python train.py --width=320 --nesterov=true --orthogonalizer="polar_express" --weight_decay=0.007
Rows from block 6 of a small autoregressive pixel model, named by matrix and row number. Rows with one number belong to one neuron. Each number is 128 + 32 x the weight over its row's rms, rounded and kept within 0 to 255. All counts start at 0.
After each neuron's rows are labels from the 100 images, of 14976, where the neuron reaches its largest size: "top examples" is what is common among them. Only what is clearly more common there than usual is listed. The data: Sentinel-2 satellite tiles (TerraMesh).
# gate: MLP gate (model.blocks.6.mlp.gate.weight, 960x320), inputs 128-191
# fc1: MLP up (model.blocks.6.mlp.fc1.weight, 960x320), inputs 128-191
# fc2: MLP down (model.blocks.6.mlp.fc2.weight, 320x960, transposed), outputs 128-191

gate.403 [ 54 128 206 128 128 138 128  98 128 109 128 128 128 128 128 128 128 128 137 128 128 128 128 128  92 166  43 128 128 128 128 128 189 128  71  73 128  91  83 128 128 128  41 128 154  94 128 155 105 128 128 128 128 128 198 128  82 128 128 128 128 128  75 128]
fc1.403 [109 128 128 128 128  78 128 199 128 128 128 128  65 128 128 102 128 128 128 128 128 128 166 128  88 128  27 128 128 128  56 128 186  82 128 128 128 128 128 199 128  83 128 128 246 128 213 128 128  70 128 200  92 128 128 114 128  95 128 128 145 128 128 128]
fc2.403 [128 128 166 128 128  47  93 128 128 128 128 128 128 128 128 128 128 128 128 169 128 128 128 128 128 128 128 128 195 128 128  89 128 128 128 128 128 227  80 128 128 237 128 199  69 128 128 128 128 128 128 181 128  61 128 128 128  54 128 128 128  28 128 128]
top examples: crops; built area; main land cover: crops

gate.274 [154  61 172 201 128 128 128 182 145 185 128 128 128 128 160  96 128 128 128 128 128 111 128 128 128 128 182 128 128 179 111  66 179 128 128 128 128 107 122 128 128 155 109 128 153 128 128 178 190 173 169 128 128 128 128 128 128 157 103 128  79  79 128  67]
fc1.274 [ 68 184 128 128 128  71 128 128 128 150 128 128 128 128  37 128  90 185 128 128 128  97 128 201  66 128  84 189 128  57 128 128 128  84  98 128 128 156  39 113  43  85 128 181 128 128 128 128  94  97 166 128 128 128 128 128 128 128 128 128 194 184 123 128]
fc2.274 [128 159 128 128 176 166 162 128  91 128 128 124 233 128  69 169 128 128 154 128 150 158 128 163 128 103 128 146 128 128 128  59 128 128 128 128 128 143 161 128 128 128 128 161 128  71 128 171  92  83 128 128 128 128  70 174 128 128 128 128  96 106 128 112]
top examples: trees; clouds; main land cover: trees

gate.698 [128 151 128 128 128 128 128 173  61 128 198 142 128  91 128 157 229  75  61 128  14  46 128 128 128 128 128 128 128 128 180 128 128 128 128 128 128 128 128 128  43 222 128 128  61 128  40 128  89 128 180 128 128 128 128 204 128 128 128 156 128 128 128 128]
fc1.698 [128 128 128 128 128 128 128 128 128 165 158 223  83 128 128 128 128 177  66  47 128 177 128 128 128 128 128 128 128 128 128 128 128 128 179 128 128 119 128 128 128 178 103 198 128 128 128 128 215 160 128 128 128 128 128 165 128 128 128 128 173 128 174 145]
fc2.698 [128 128 106 192 128 128 112 161 128 128 128 128 128 186 142  61 128 158 128 180 152  94 128 167 128 128 128 128 128 202 143 128 128 180 128 128 128 128 128  76 128  58 128  73 128 128 128  75 128 128 128 128 128 128 128 123 128  88 128 186  78 220 128 170]
top examples: crops; main land cover: crops

gate.355 [128 181  57 128 128  64 128 128 128 128 193 128 128 128 128 124 128 128 128 128 175 128 128 128 128 128 128  94 128 128  64  41 128 128 128 164 128 128 128 128 128  80 188 128 128 128 128 128 128 128 190 176 128 128 128 128 128  70 111 128 128 149 128 128]
fc1.355 [219 128 183 128 128 128 128 128 128 128 128 122 128 128  83 128  81  91 128  88  64 128 128  62 128 128 169  88  96 100 128 184 212  55 128 189 128 194 128 128 165 128 128 128 128 145 128 128 128 128 128  53 128 128 128 167 179 197 128 128  77 128 128 128]
fc2.355 [ 96 128 106 128 128 168  70 128 128 170 179 128  81 162 128 128 128 166  66 173 169 181 225 128 128 154  68 128  65 128 128 128 128 128 194 110 128 128 128 128 162 128 191 128 128 128 128 128 155 168 128 128 128  87 128 128 128 128 128 128 128 202 128 128]
top examples: snow or ice; main land cover: snow or ice

gate.531 [128 128 196 206 128 128 128 170  99  49 128 128 169 128 128 128 128 176 128 128 128 128 128 107 198 128 128  61  92 128 128 128 128 128 128 128 128  88 169 128  77 128 155 128 128 189 128 128 128  82 128 128 128  94  96 128 177 153 128  68 128  84 128 128]
fc1.531 [128 128 128 128 128 128 128 153 223 170 128 128 172  78 128  37 128 128 128  70 128 128 128 128 128 128 128 128 128 128 119 181 128 128 156 128 128 189 128 128 128 128 108 128 128 128 128 128 128 128 128 128 164 128  53 223 128 175 183 128  94 128 152 164]
fc2.531 [128 171  69 128  61 143 128 128 128 117 128 102 128  68 184 151 212 128 128 128  86  87  42 128 128  88 128 128 207 163 128 177 128 146  96 128  82 128 137 166 104 177 176 128 128 128 128  70 128 128 128 192 103  86 128 180 128 128 128 128 152 128 128 128]
top examples: snow or ice; main land cover: snow or ice

gate.738 [128 128 125 128 128 128 128 128 128 166 106 128  99 128 128 128 128 128 170 132 128  44 128 128 168 154 128 128  70  96 155  48  83 128 128 128 164 128 128 177 128 128 128 128 128 128  78 168  96  55  71 128 128 128 171 128 128 239 128 106 128  96 128 160]
fc1.738 [128 161 113 128 128 157 128 128 128 177 169 128 128 165 128 128 128 149 128 166  84 154 128 128 128 128 175 128 128 147 128 128  69 208  17 128 128 128 102 128 128 128 128 128  73 128  65 128  92 114 180 128  79 128 171  73 128 128 128 128 176 178 176  61]
fc2.738 [183 128 155 128 142 128  82 128 129 128 128  94 128 128 151 133 128 128 117 128 128 128 128 221 128 128  66 128 191 128 128  84 128 195  58 156 161 128 128  77 128 128 128 128 201 159 135  73 128 118 157 128 128 128  99 187 128 161 165  79 243 128 128 128]
top examples: trees; clouds

gate.443 [169 108 168 128 128 154 128 132 128 188 128 128 128 189 128 128 108 166 167  76  73 128 110 128 128 167 128  68 128 128 128  57 128  59 128 128 128  94 100 200 128 128 173 128 128 128 128 128 128 128 128 128 128 128 128 128  85 128 128 128  80 128 196 128]
fc1.443 [128 128 128 128 128 128 128 170 242 128 128 128 159  55 128 211 128 128 176 128 149 128 128 128 128 128 128 128  76 206 128  24 128 128 128 128 128 128 159 128 128 128 128  95 128 128 128 128 128 172 128 207 128 115  70 128 128 128 185  50 128  87 128 128]
fc2.443 [ 42 128 128 128 128 128 128 167 128 128 128 128 128 128 128 128 203 128 128 128 113 128 128 166 128 128 128 128 209 128 217 182 128 117  83 128 128 128 128 169 128 128 128 128 160 128 128  98 128 128 128  53 128 201 128 113 128 158 153 128 128 128 133 104]
top examples: trees; built area; crops; main land cover: trees

gate.374 [128 128 128 128 154 131 128 176  74 128  96 128 128 128 128 148  88 128 128  90 108  79  37  80 128  83 179 217 159 128  63  99 128  88 128 100 128 128 128 101 156 128 128 128 128 104 108  85 128 128 128 128 182 173 147 128 128 128 128 128 128 128 128 128]
fc1.374 [175 128 181 155 209 164 118 172  95 128 128 193 128 128  50 128 128 128 128  84 128 179  97 128 128 128 171  91 104 159 128 128 128 128  71 128 128 128  82 128 128 128 128 128 128  41  80 128 171 128 128  69 178 196  89 128  90  98 128 128 128 159 171 128]
fc2.374 [187 120 114 128  60 108  50 128 179 128 137 128 128 128 130 128 152 128 128 128 170 128 128 100 128 128 128 201 128  61  70 128 128 128 128 188 128 128 128 128 128 128  93 128 128 128 128 128 128 167 128  89 128 128 128 207 128 128 128 128 128 128 128 128]
top examples: water; clouds

gate.57 [128 128 128 128 181 150 128 128 128 128 128 128 128  90 128 202 128  95  91  89 128 128 128 128 167 177 157  62  41 128 128 128 128 178 169  92 128 139 128 128  60 128 128 128 128  85 128  96 128 128 128 128 128 128 128 128 230 128 128 176 128  71 128 128]
fc1.57 [128 255 128 128 128 149 128 128  62 128 128 128 128 128 128 128 128 128 128 204 128 174 128 128 128 128  31 128 128 128 128 128 128 128  66 128  54 128  58  32 128 128  45 128 128 128 128  78 128  86 128 171  73 192 128 128 140 128 128 178  71 173 128 128]
fc2.57 [128 128 128  90 128  74 128  66 128 128 128 128 128 128 128 128 128  79 128 128  85 184  99  95 206 128 128  54 128 128 128 128 174 128 160  88 128 128 128 128 128 128 143 128 128 128  91 128 200 128  99 192 128  86 128 128 128 128 159 150 173  85 128 153]
top examples: clouds

gate.357 [128  97 128 128 128 128  79 128 181 128 128 128 128 128 128 128 128  83 178  99 162 128 128  82 128 156 181  83 128 158 128 128 155 112 200 151  80 104 128 174 171 245 128 128  91 128 184 128 128 128 128 128  65 114 128 128 128 104 176 151 128 128  87  63]
fc1.357 [128 128 150 128 128 128  88  99 128 128 128  36 175 128 160 172 164 148  86 128 128 128 128 253 128  80 128 128 128  58 167 128  93 128 128 164  94 175 128 128 128 128  84 186 128 128 166 128 128 128 128 128 128 128 168 156  89 128  79 128 128 149 128 128]
fc2.357 [128 128  69 128 128 158 128 241 128 128 105 128 128 169 141  99 128 120  86 191 128 214 128 128 128 128 207 128 128 128 128 128 128 128 128 128 128  72 128  81 128 227 172  45 128 128  59 161 128 148 152 128 128 128 128 128 128 128 128 128  75 143 128 231]
top examples: trees; clouds; main land cover: trees

gate.172 [128 128 128 128 128 128  79 128 145 128 154 128 128 182 202 128 128  96 193 128 128 128 190  95 128 128 128 128 191  66 128 128 170 128  37 128 128  81  87 128  58  97 159 128 106  46 128 128 128 128 128 128 169 176 204 128 128 156 128  83 128  81 128 128]
fc1.172 [128  86 103 128 128 128 128 188 167 128 167 128 128 128 154 128 128 128 128 128 128 128 180 128   0  78 128 128 128 128 128 128 162 128 128 152 128  62 128 189  61 107 128 128 128  82  75 128 128 128 128 128 128 164 144  88 128  44 128 128 128 109 128 192]
fc2.172 [128 128 128 128  79 128 128 158 165 128 128 176 190 161 128 128 128 143 171 154 157 161 128 169 128 128 128 128 128 128 128 158 128 128 128 128 128  60 128 128 128 128 205 128  77 128 128 128 128  88  83 128 128 128 197 128 128 128 128 128 128 164 128 192]
top examples: crops

gate.362 [128  71 128 128 128 171 128 128 128 128 128  56 128 128 128 128 128 128 128 128  49 128 128 128 128 128 128 128 128  83 128 181 193 128 128 165 183 128 128 128 128 128 188 128 128 128 128 128 128 128  59  79 128 128 185  85 183 128 128 128 128 174 128 162]
fc1.362 [128  70 160 128 128 128 128 128  78 202 165 151 128 128 128 179  85 128 128 173 128 128  80  65 128 194 128  51 128 128 128 128  84 128 128 207  85 128 128 100 182 128 128 164 181 128 128 128 128 128 128 128 128 128 128 128 128 128 128 216 128 128 128 128]
fc2.362 [128 128 128 128 128 128 128 128 128 128 128 128 128 128 128 128 128 128 195 128 128 128 128 128  52 128 128 128 128 128 128 120 128 150 213 146 128 128 128 128 128 128 128 128 128 128 173 128 128 128  41 128 128  23 128 128 128 128 128 225  34 100 128 175]
top examples: clouds; main land cover: clouds

gate.453 [215 128 128 128 128 128 128 225 128 128 128 128 128 128 128 128 128 128 128 218 128 128 128 128 128 128 128 128 128 128 128 128 128 217 128 128 128 230 128 128 128  44 128 128 128 128 128 128 128 128 128 128 128 128 128 128 128 128 128 128 128 128 128 128]
fc1.453 [128 213 128 128 128 128 128 128  43 128 128 128 128 128 128 128 128 128 128 128 128  28 128 210 128 128 128 128 128 128 128 128 128  44 128 128 128 128 128 128 128 219 128 128 128 128 128 128 128 128 128 128  37 128 128 128 128 128 255 128 128 128 128 128]
fc2.453 [128 128 128 128 128 128 128 128 128 128 128 128 128 128  57 197 128 128 211 128 200  63 128 128 128 128 128 128 128 128 128 128 128  52 128 128 128 128 185 128 128 196  42 128 128 128 128 128 128 128 128 128  74 128 128 128 128 128 128 128 128 128 128 128]
top examples: main land cover: rangeland

gate.130 [161  94 128 128 128  30 158 128  94 171 128 128 128 128 128  66 128 128 128 128 128 128 128 128 128  38 128  93 194 128 128 158  88 128 128 128 128 128 183 128  64  80 128 128 104 128 128 128 128 128 128 128 128 128 128 128 128 218 168 128 128 128 128 128]
fc1.130 [128 217 128 128 128 128  76 128 128 128 193 128  89  86 128 128  51 128 128 128 128 181 185 128 128 128  87 128 114 128 128 128 128 100 128  23 128 128 162 102 128 192 128 128 128 128  69 128 128 128 184 128 211 128 128 128 128 128 128  46  67 128 128 168]
fc2.130 [128 128 128  60  47 128 128 128 128 128 128 128 128 128 128  60 128 128 128 128 128 128 128 156 128 128 128 128 128 128 128  95 128 136  74 160 128 128 128 128 128  48 128 128 128 157 121  79 128 128 128 155 128  86 128 128 198 128 128 128 195 168 148 128]
top examples: snow or ice; main land cover: snow or ice

gate.574 [128 128 128 128 128 243 128 128 128  58 128 100 128 128 128 128 128 199 128 128 128 204 128 128 128 128  59 128 128 128 128  94 128 148 184 128 128 128 189 128 174 128 128 128 128 209  37 128 128 128 128 128 128 128 128 128 128 128 128 128 178 128 128 128]
fc1.574 [ 48  66 128 128  67  73 128 158 128 128 128 128  92  90 128 128 215 128 216 128 176 128  82 128 189  50 128 128  88  63 128 128 128 128 183 128 128  88  92  97 128 128  61 128 171 128 128 128  63 128 201 128  78 128 147  97 128 198 128  96  57 128  82 128]
fc2.574 [128 128 128 128 128 128 128  80 110 128 128 128 128 128 128 128 128 128  69 170 128 156 128 171 128 178 128 128 128 128 189 194 128 128 128 128 128 128 128 128 128 128 128 128 128 128 128 128 128 128 177 128 193  93  59 128 128 128 128 128 128 160 128 177]
top examples: snow or ice; main land cover: snow or ice

gate.559 [128 128 128 128 128 128 180 128 128 128  28 128  98 128 128  49 184 128 128 128 119 231 128 141 128 128 128 128 128 128 128 128 128 128 114 128 128 128  85  99 128 128 150 182 156 128  56 128 100  95 128 128 128 128 128 128 128 128 128 128 128 128 128  83]
fc1.559 [191 168 128  52 128 128 128 128 182 128 128 128  26 105  64 128  50 128 155 128 128 128 159 178  91 128 113  98 128 128 128 128  89 103 155 128 128 128 128  89 128 189 128 128 174 178 128 128 128 101 128 146  87 128  98 128 128 164 163 128 128 128 128   0]
fc2.559 [128 106 128 128 175 166 128 109 128 199 146 128 166 128  85 255 128 128  82 128 128 128 128 128 128 106 159  95 116 128 128  47 128 128  96 184 179 128 128 128  59 128 128  64 103 128 144 128 128 128 101 128 173 128  54  74 128 128 128 128 128 128 128 128]
top examples: water; main land cover: water

gate.287 [209 128 128 128 194  46 128 128  84 128 128 128 128 128 128 128 159 159 128 190 128 128  64 128  93 128  43 128  84 128 128 128 128 166  89 128 128 128 128 128 178 128 128 128 128 128 128 159 128 128  84 128  65 128 128 128 128 128 128 128 128 128 166 128]
fc1.287 [128  84 128 158 128 128 128 128 128 175  66 193 128 128 128 128 128 128  92 128 128 128 128  89 199 128 159  73 184 203 169 181 128 128 128  36 230  83 128  98 128 128 128 128 128 169 128 128  94 128  49 128 128 128  86 128 128  61 128 128  65 128 128 128]
fc2.287 [128 197  76  55 128 128 128 128 128 128 128 178 165 128 128 128 128 128 128 128 128 128 201 128 206 105 128  59 128 126 128 128 122  63 128 128 128 128  51 128 103 216 128  58 128 128 128 128 128 128 128 128 128 128 128  65 188 128 128  77  81 128 128 128]
top examples: crops; built area; main land cover: crops

gate.685 [128  65 128 128 128 128 128 176 128 128 128 128 128  29  87 128 178 128 100 159 128 128  85 170 128 128  78 194  89 128 150 128 128 128 128 128 128 128 128 128  82 128 128  55 128  71 128 128  82 128  94 128 128 128 128 180 216 180 128 216 179 128 128 128]
fc1.685 [180 128 128 128  91 178 128  85 128 128 128 128  71 128 175 190 128 128 128 152 128  85 184 215 128 128  84 128 101 165 128 128 128 128 128 147 128 128  72 128  99 170  90 128 128 128 163 128 128 128 128 128 102 128 128  90 128 128 128  68 128 157 161 128]
fc2.685 [ 42 128 128 128 128 128 128 128  90 128  68 164 175  86 171  28 128 128 128 128  73 128 128 128 104 128 163 128 128  97  76  73  93 180 128 104 128 128 162 220 128 128 126  58 177 136 128 128 128  90  87 100 128 161 128 237  24 128 128 128 128 128 128 128]
top examples: main land cover: rangeland

gate.504 [128 128 128 171 128 128 128 128 128  85 128 128 128  83 128 128 128 128 128 179  63 177 128 128 128 128 128 161 128 128 128 128 128 191 128  69 128 128 128 128 128 128 172 128 128 128 128 128 128 128 128 128 128 128 128 128 128 128 128 128 128  62 128  94]
fc1.504 [128 128 128  63 128 128 128 128 128 189 128 128 128 170 128 128 128 128 186 128 128  34 128 128 128 128 128  69 186 128 128 128 128 128  83 128 128 128 128 128 128 128 128 128 128 128  63 128 128 128 128 128 128  61 128 128 128 128 128 128 128 197 176 187]
fc2.504 [128 128 184  13  80 128 128  85 128 128 128  58 128 128 128 128 128  83 208 128 128 128  58 128 128  91  41 128 128 128 128 128 128 128 128 128  69 128 128 189  80  63 128 128 128  67 128 128  99 128 156 128 128 128  70 204 128 128 128 128 169 128 128 128]
top examples: water; main land cover: water

gate.45 [202 128 172 128 205 128 128 128 207 128 128 128 159 128 128 195 128  60 128 128 156 128 185 156 128 128 128 128 195  77 165 128 128 128 224 128 128 128 178 128 128 128  82 200 128 128 128 181 128 128 128 128 128 128 128 174 128 128 128 128  91 128 128 128]
fc1.45 [128 128 128 128  59 128  33  86 128  99  79 176 128 128 128 128 163 208 128 128 128 128 128 128 191 128 160  98 128 128 128 128 106 128  67  74  94 128 128 128 128 128 183  67 128 128 128 128  72 128 178 165 128 128 128 128 128 128 192 173 128 128  69  69]
fc2.45 [174 128 128 128 128 128 128 128 128 169 128  58 128 160 128 128 128 128  51  51 128 128 128 167 128 128 128 128 128 128  82 171 128  72 128 128 128 128 128 163   7  49 128 128 128 128 128 128 128 128  90 195 128 200 185 128 128 128 128 128 168 128 128  63]
top examples: trees; crops; built area; main land cover: crops

gate.732 [ 86 128 128  76 100 182 211  94 128  74 128  84 128 128 128 128  93 105 128 128 128 128  34 128 196 128 187 112 128 128 180 128 128 193 128 128 128 128 130  58 128 128 128  54  93 192 128  89 128 128 171 223 128  64 128 128 128 170  44  98 135  82 128 128]
fc1.732 [128 112  60 128 128 186  64  50 170 128 128 156 128 128 128 204 128 192 128 128   0 128 128  95 128  81 128 164 128 128 128 114  95  41 163 128 128 165 128 128 155 128 190 128 147 106 128 128 128 128  55 128 128 128 128 156 128 128 148 128 128 128 128 196]
fc2.732 [201 128 182 170 128 128 128 128 128 128 128 128 128  98 128 128 128 128 203 185 182 136 128 128 128 103 108  75 206 128  60 128 128 128 128 128 128 128 128  23 128 128 128 128 128  53 199 128 128 128 128  72  90  82 157 128 128 173 128 117 128 128 128 157]
top examples: trees; clouds; main land cover: trees

gate.427 [128 128 213 128 128  58  80  65  73 128  63 128 128 128 187 178 128 128 128 128 181 128 128 128 184 128 128  44 224 128 128 128 128 128 128 128 128 128 128  71  43 128 128 128 128 128 128 128 128 128 128  64 128 128  53 128 128  79 175 128 202 128 128 130]
fc1.427 [ 92 128  92 128 128 204 128  90 128  76 128 128 128 128 128  88 221 128  92  39 128 128 128 128 128 128 128 161  69 128 128 128 128 128  80 128  77 128 128 128 198 128 128 128 178 208 128 128 128 128 128  84 128 199 164 128 128 128  75 128 128 213 128 128]
fc2.427 [128 128 128 128 128 223 163 128 128  99 128 128 128 128 128 128 101 128 225 128 128 128 186 221 128 128 191 128 128 128 192 128 128 128 128 128 128 128 153 128  85 128 128  96  60 128 128 128 128 128 128 128 128 163 170 128 128 160 174 128 128 128 128 170]
top examples: main land cover: rangeland

gate.295 [128 128 128  56 210 128 128 112 128 128 128 128 128 128 128 201  98 128  57 128 128 128 128 128 128 128 128 128 128 128 128 128  76 128 207 128 128 128 128 106 128 128 128  28 186 128 128 128 128 128 195 128  64 128  75 128 128 128 173 128  46 128 128 128]
fc1.295 [128 128 128 128 231 128 128 128 128 203 128 128 128 128 171 128 128  45  67 128 128 128  76  93 128 128 128 128 128 205 128 128 128 128 128 128 191 128 128  89 155 161 128 128 190 128 128 111 128 128 169 197 128 159 128 175 128 128 128 128  39 128 128 190]
fc2.295 [ 73 128 128 128 128 128  60 158 128 206 128 128 128 128 128 128 128 128 128  73 128 128 128 128 128 128 128  83 128 128 128 128 192 128 189 198 128 219 128 128 128 182 128  75 128 128 128 235 201 194 128 128 128  41 128 128 128 128 128 128  85 190 128 128]
top examples: crops; built area; main land cover: crops

gate.178 [183 128  53 128 128 201  96 128 192 128  62 128  83  74 128 128 162 128  65 128 128 183  51  31  97 128 128 159 128 128 128 107 128  56 156 128 128 128 166 128 128 128 128  77 128  77 128 156 213 193 128 128 128 154 128 215 128 128 178 128 128 197 151 128]
fc1.178 [128 128  57 138 128 128 128 165 128 128  63 128  53 128 128 128 128  81  72 101 128 128  41  56  53 128  66 128 128 128 128 128  80  78 162 128 128 128 167 128 128 128 185 128 128 128 128 128 128 176 128 163 128 128 128 238 128 128 128 128 128 128 128 128]
fc2.178 [128 199 128 128 104 128  91  66  87 128 144 128 128 197 128 128 128 128 128 208 128 100 128 192 128  76 128 128 128 128 128 255 205 128  80  36 128 128 128 180 128 128 128  97 128 114 128 128  83  94 128 128  94 128 214  45 128 128 128 183 128 128 128 178]
top examples: snow or ice; main land cover: snow or ice

gate.494 [128 128 128  64 128 128 128 128 128 211 128 128 128 157  69 128 128 128  58 128 113 128 187 128 128  93  61  52 174  97 128 173 166 128 128 198 204 128 128 128 128 135  82 128 128 128 128 128 128 128 128  60 128 128 128  83 128 128 128 128 139 128 128 128]
fc1.494 [128 128 128 128 128 128 153 128 128  56 167 128 117 152 194 128 128 128 209 187 165 128 128 128 128 128 201 128  58  92 128  92 128 128  93 128 128 128 128 206 193 128 128 128 109 128 128 168  97 128 224 181 154 128  80 128 128 128 109 128 128 128 128 128]
fc2.494 [128 167 128 128 128 128 128 128 157 108  90 128 128 128 128 128 128 128 128 128 128 128 181 169 128 128 183  62 128  89  85 128  43 167 128 128 128 128 128 128 207  51 150 128 173  60 128 177  90 128 128  59 143 128 128 100 128 128 128 114 128  84 128 128]
top examples: main land cover: rangeland

gate.503 [167 128  83 128 128 128 128  96  65 128 128 203  62 128 128 128 128 128 128 208 128 128 128  72 128 128 128 128 128 128 128 128 128 128 128 128 189 195 186 128 128  87 128 128 128 128 128 128  26 128  48 128 166 128 128 128 128 128 128 128 128 128 128  98]
fc1.503 [128 128 161 128 128 128 198 128 128 128 128 128 128 128 128 128 128  75 128 128 128 177 247 128  65 128  68 187 182 128 162 128 128 128 128 128 128  89  74 128 167  92 128 128  44 128 175  84 128 194 128 128 162 161 128 128 128 128 128 128 181 128 181 128]
fc2.503 [128 128 128  71 128  71 128 128 128 128 128 128 189 128 128 128 128 128 128 225 128 128 128 171  53 128 128 128 128  57 128 128 128 128 128 128 128 172 128  80 128 128 128 128 128  79 128 128 128 128 128  51 128 128 128 128 128 128  65 128  82  81 128 128]
top examples: crops; built area; main land cover: crops

gate.339 [128 128 128 200 128  87 128 128  69 128 128 128 128 128 128  43 128 128 128 201 128 128  54 128  68 128 128 128 128 128 128 128 128 128 128  20 128 194 128 128 128 128 128 128 128 128 214 128  73 128 128 128 128 128 128 128 128 128 128 128 128 128 128 128]
fc1.339 [128 128 128 128 128 128 128 207 128 128 128 128  15 128 128  47 128 128 128 128 128 128 255 128 128 128 128 128 128  65 128 128 128  80  35 128 128 128 128 128 128 128 128 128 128 128 197  53 237 128 128 128 128 128 128 128 128 128 128 128 128 128  38 128]
fc2.339 [128  42 187 128 128  86 128 128 128 128 128 128 128  77 128 128 128 128 128 128 128 128 128 128 239 206 128 128  59 128 128 128 128 128 128 128 128  68 128 128 199 128 128  71  58 128 128 128 128 128  83 128 128 128  49 214 128 128  70 128 128 128 128 128]
top examples: water; main land cover: water

gate.37 [128 128  67 170 128 128 128 128 128  10 128  58 229 128 128 128 184 128 128 217 128 128 128 128 128 128  71 151  78 128 128 128 128 128 128 128 128 128 111 128  36 216 128 214 128  43 170 176 128 128 128 128  55 128 128 128 128 128 128 128 128 128 128 128]
fc1.37 [128 128 128 128 128  46 128 128  78 218 128 128 102  91 128 128 128 128 128 242 128 128 179 128 210 128 158 165 128  71 128  72 128 157 128  37 128 128 128 128  84 128 215   0 128 128 128 128 128 128 128 128  51 128  55 128 128 128 128 128 128 207 194  89]
fc2.37 [128 128 128 128 128 128 128 128 128 128  78  98 128 128  61  57  43 128 128 128 128 128  67 128 128  79 128 128 128 128 199 128 128 128 128 128 180 187 128 128 128 169 128 128 128 128 164 128 128 128 128 128 128 193 128 128 128 151 128 196 128 128 128 128]
top examples: snow or ice; main land cover: snow or ice

gate.248 [128 128 128 104 128 170 128 128 128 128 160  87 128 128 128 128  71  91  54 128  78 120 128 186 128  88 128  75 187 156 193 128 128 128 128 128  72 128 128 128  54  57 128 128 163 201 128 128 117  60 170 128 128 128 128 128 128 154 128 196 106 128 128 128]
fc1.248 [128  87 128 202 157 128 128  85 128 128 200 128  59 205  93   0 128 128  49  80 128 184 128 128 128 128 128  87 128 128  77 128 157 128 128 128 128 104 128 128 128 128 158 128 128 128 128 128 208  91 128  42 128 128 128 128 128 146 128 128 128  28 128 128]
fc2.248 [128 128  90 128 128  95 128 128 128 128 128 128 128 182 159 128 128  63 128 128 232 128 184 128 128 128 173 128 174 205 128 128  47 128 167 128 128 156 128 194 128 128  78  71 128 128 128 176 128 196 128 128 128 189 128 128 128  88 165  73 128 128 128 128]
top examples: snow or ice; main land cover: snow or ice; main land cover: water

gate.586 [128 128 177 210 128 174 128 183 189 128 219 128 128  71 151  62 157 128 128 128 147 128 128 150  79 128 128  97 128 143 128 128 128 128 229 128 128 128 128 128 128 128 128 128 173 201 152 178 128 162 128 128 128 128  83 128 128 171 177 128  96 128  88  60]
fc1.586 [128  39  96 128 128  91 128  83 128 128 177 147 128 128  89 128 100 128 182  80 128 128 128 133  85 128  83 159 128 128 112 159 101 128 128  54 128  83 128 128 128 128  46 128 128 128 103 128 128 128 128 128 189  34 128 128 128 193 189 128 175 128 221 180]
fc2.586 [128 155 201 172 128 128 128 128 128 172 128 128 128 128 174 128 128 128 128 206 128 128  83 128  98 177 128 128 177 128 183 128 128  88 128 128 128 128 128 128  30 128 181 128 128 128 128 128 128 128 186 128 128 128 128 184 128 187 128 128 128 128 128 128]
top examples: crops; main land cover: crops

gate.740 [128 128 128  66 128 128 128 128 128 128 128  47 128 200  51  28 128 180 128 168 128 128 156 128 128  99 128  57  58 128  59 128  72 128 128 170  30 128  86 128 128 128  62 168 128 128  80 128 128 128 193 128 128 128 128 128 128 128 128  91 128 128 154 128]
fc1.740 [128 128 128 177 128 128 128 128 128 128 128 128 183 128 128 128  39 128 128 128 128 128 128 128 217 128 128 128 128 128 128 128 128 128 128 128 197 195 128 186 128 128 128 187 128 255 128 128 128 128 214 128 128 128 128 128 128 221 231 128 128 128 128 128]
fc2.740 [207 100  66 128 179 128  72  99 128 143 128 128 128 128 128  69 128 146 191 128  80 128 128 128 148 128 128 128  77 128  68  88 128 128  83 128 128 128 128  93 128 128  70 128 128 128 187 128 128 128 128 175 128  33 128 128 128 128 128  79  94 128 128 128]
top examples: trees; main land cover: trees; clouds

gate.767 [128 128 128 128  78 128 168 128 128 128 128 128 128 223 128 128 128 128 128  73 128 128 128 128 128 128 128 155 128 151 128 128 128 128 168 128  76 177 128 128 128 128 128 128 128 128 128  70 128 128 128  79 128 128 128 128 128  90 185 128 128 128 181 166]
fc1.767 [128 128 128 128  41 128 170 128 128 128 128 128 128 197 128 143 128  88 128 128 128 128 128  68 128 182  95 128 160 128 128 128 128 204 169 128 128 182 128 128 202  81 128 128 128 128  75  62 128 128 128 128 128 128 165 128 128 190 128  70 128  88 128 180]
fc2.767 [128 128  98 128 146 203 128 128 128 128 128 128 128 128 128 128 128 128 128 128  57  88 148 128 128 128  57 128 128 128 128 128 128 128 224 128 128 128 214 128 128 178 128 128  94 178 128 128 128 128   4 128 128 128 128 128 128 128 128  70 128 128 128 128]
top examples: water; main land cover: water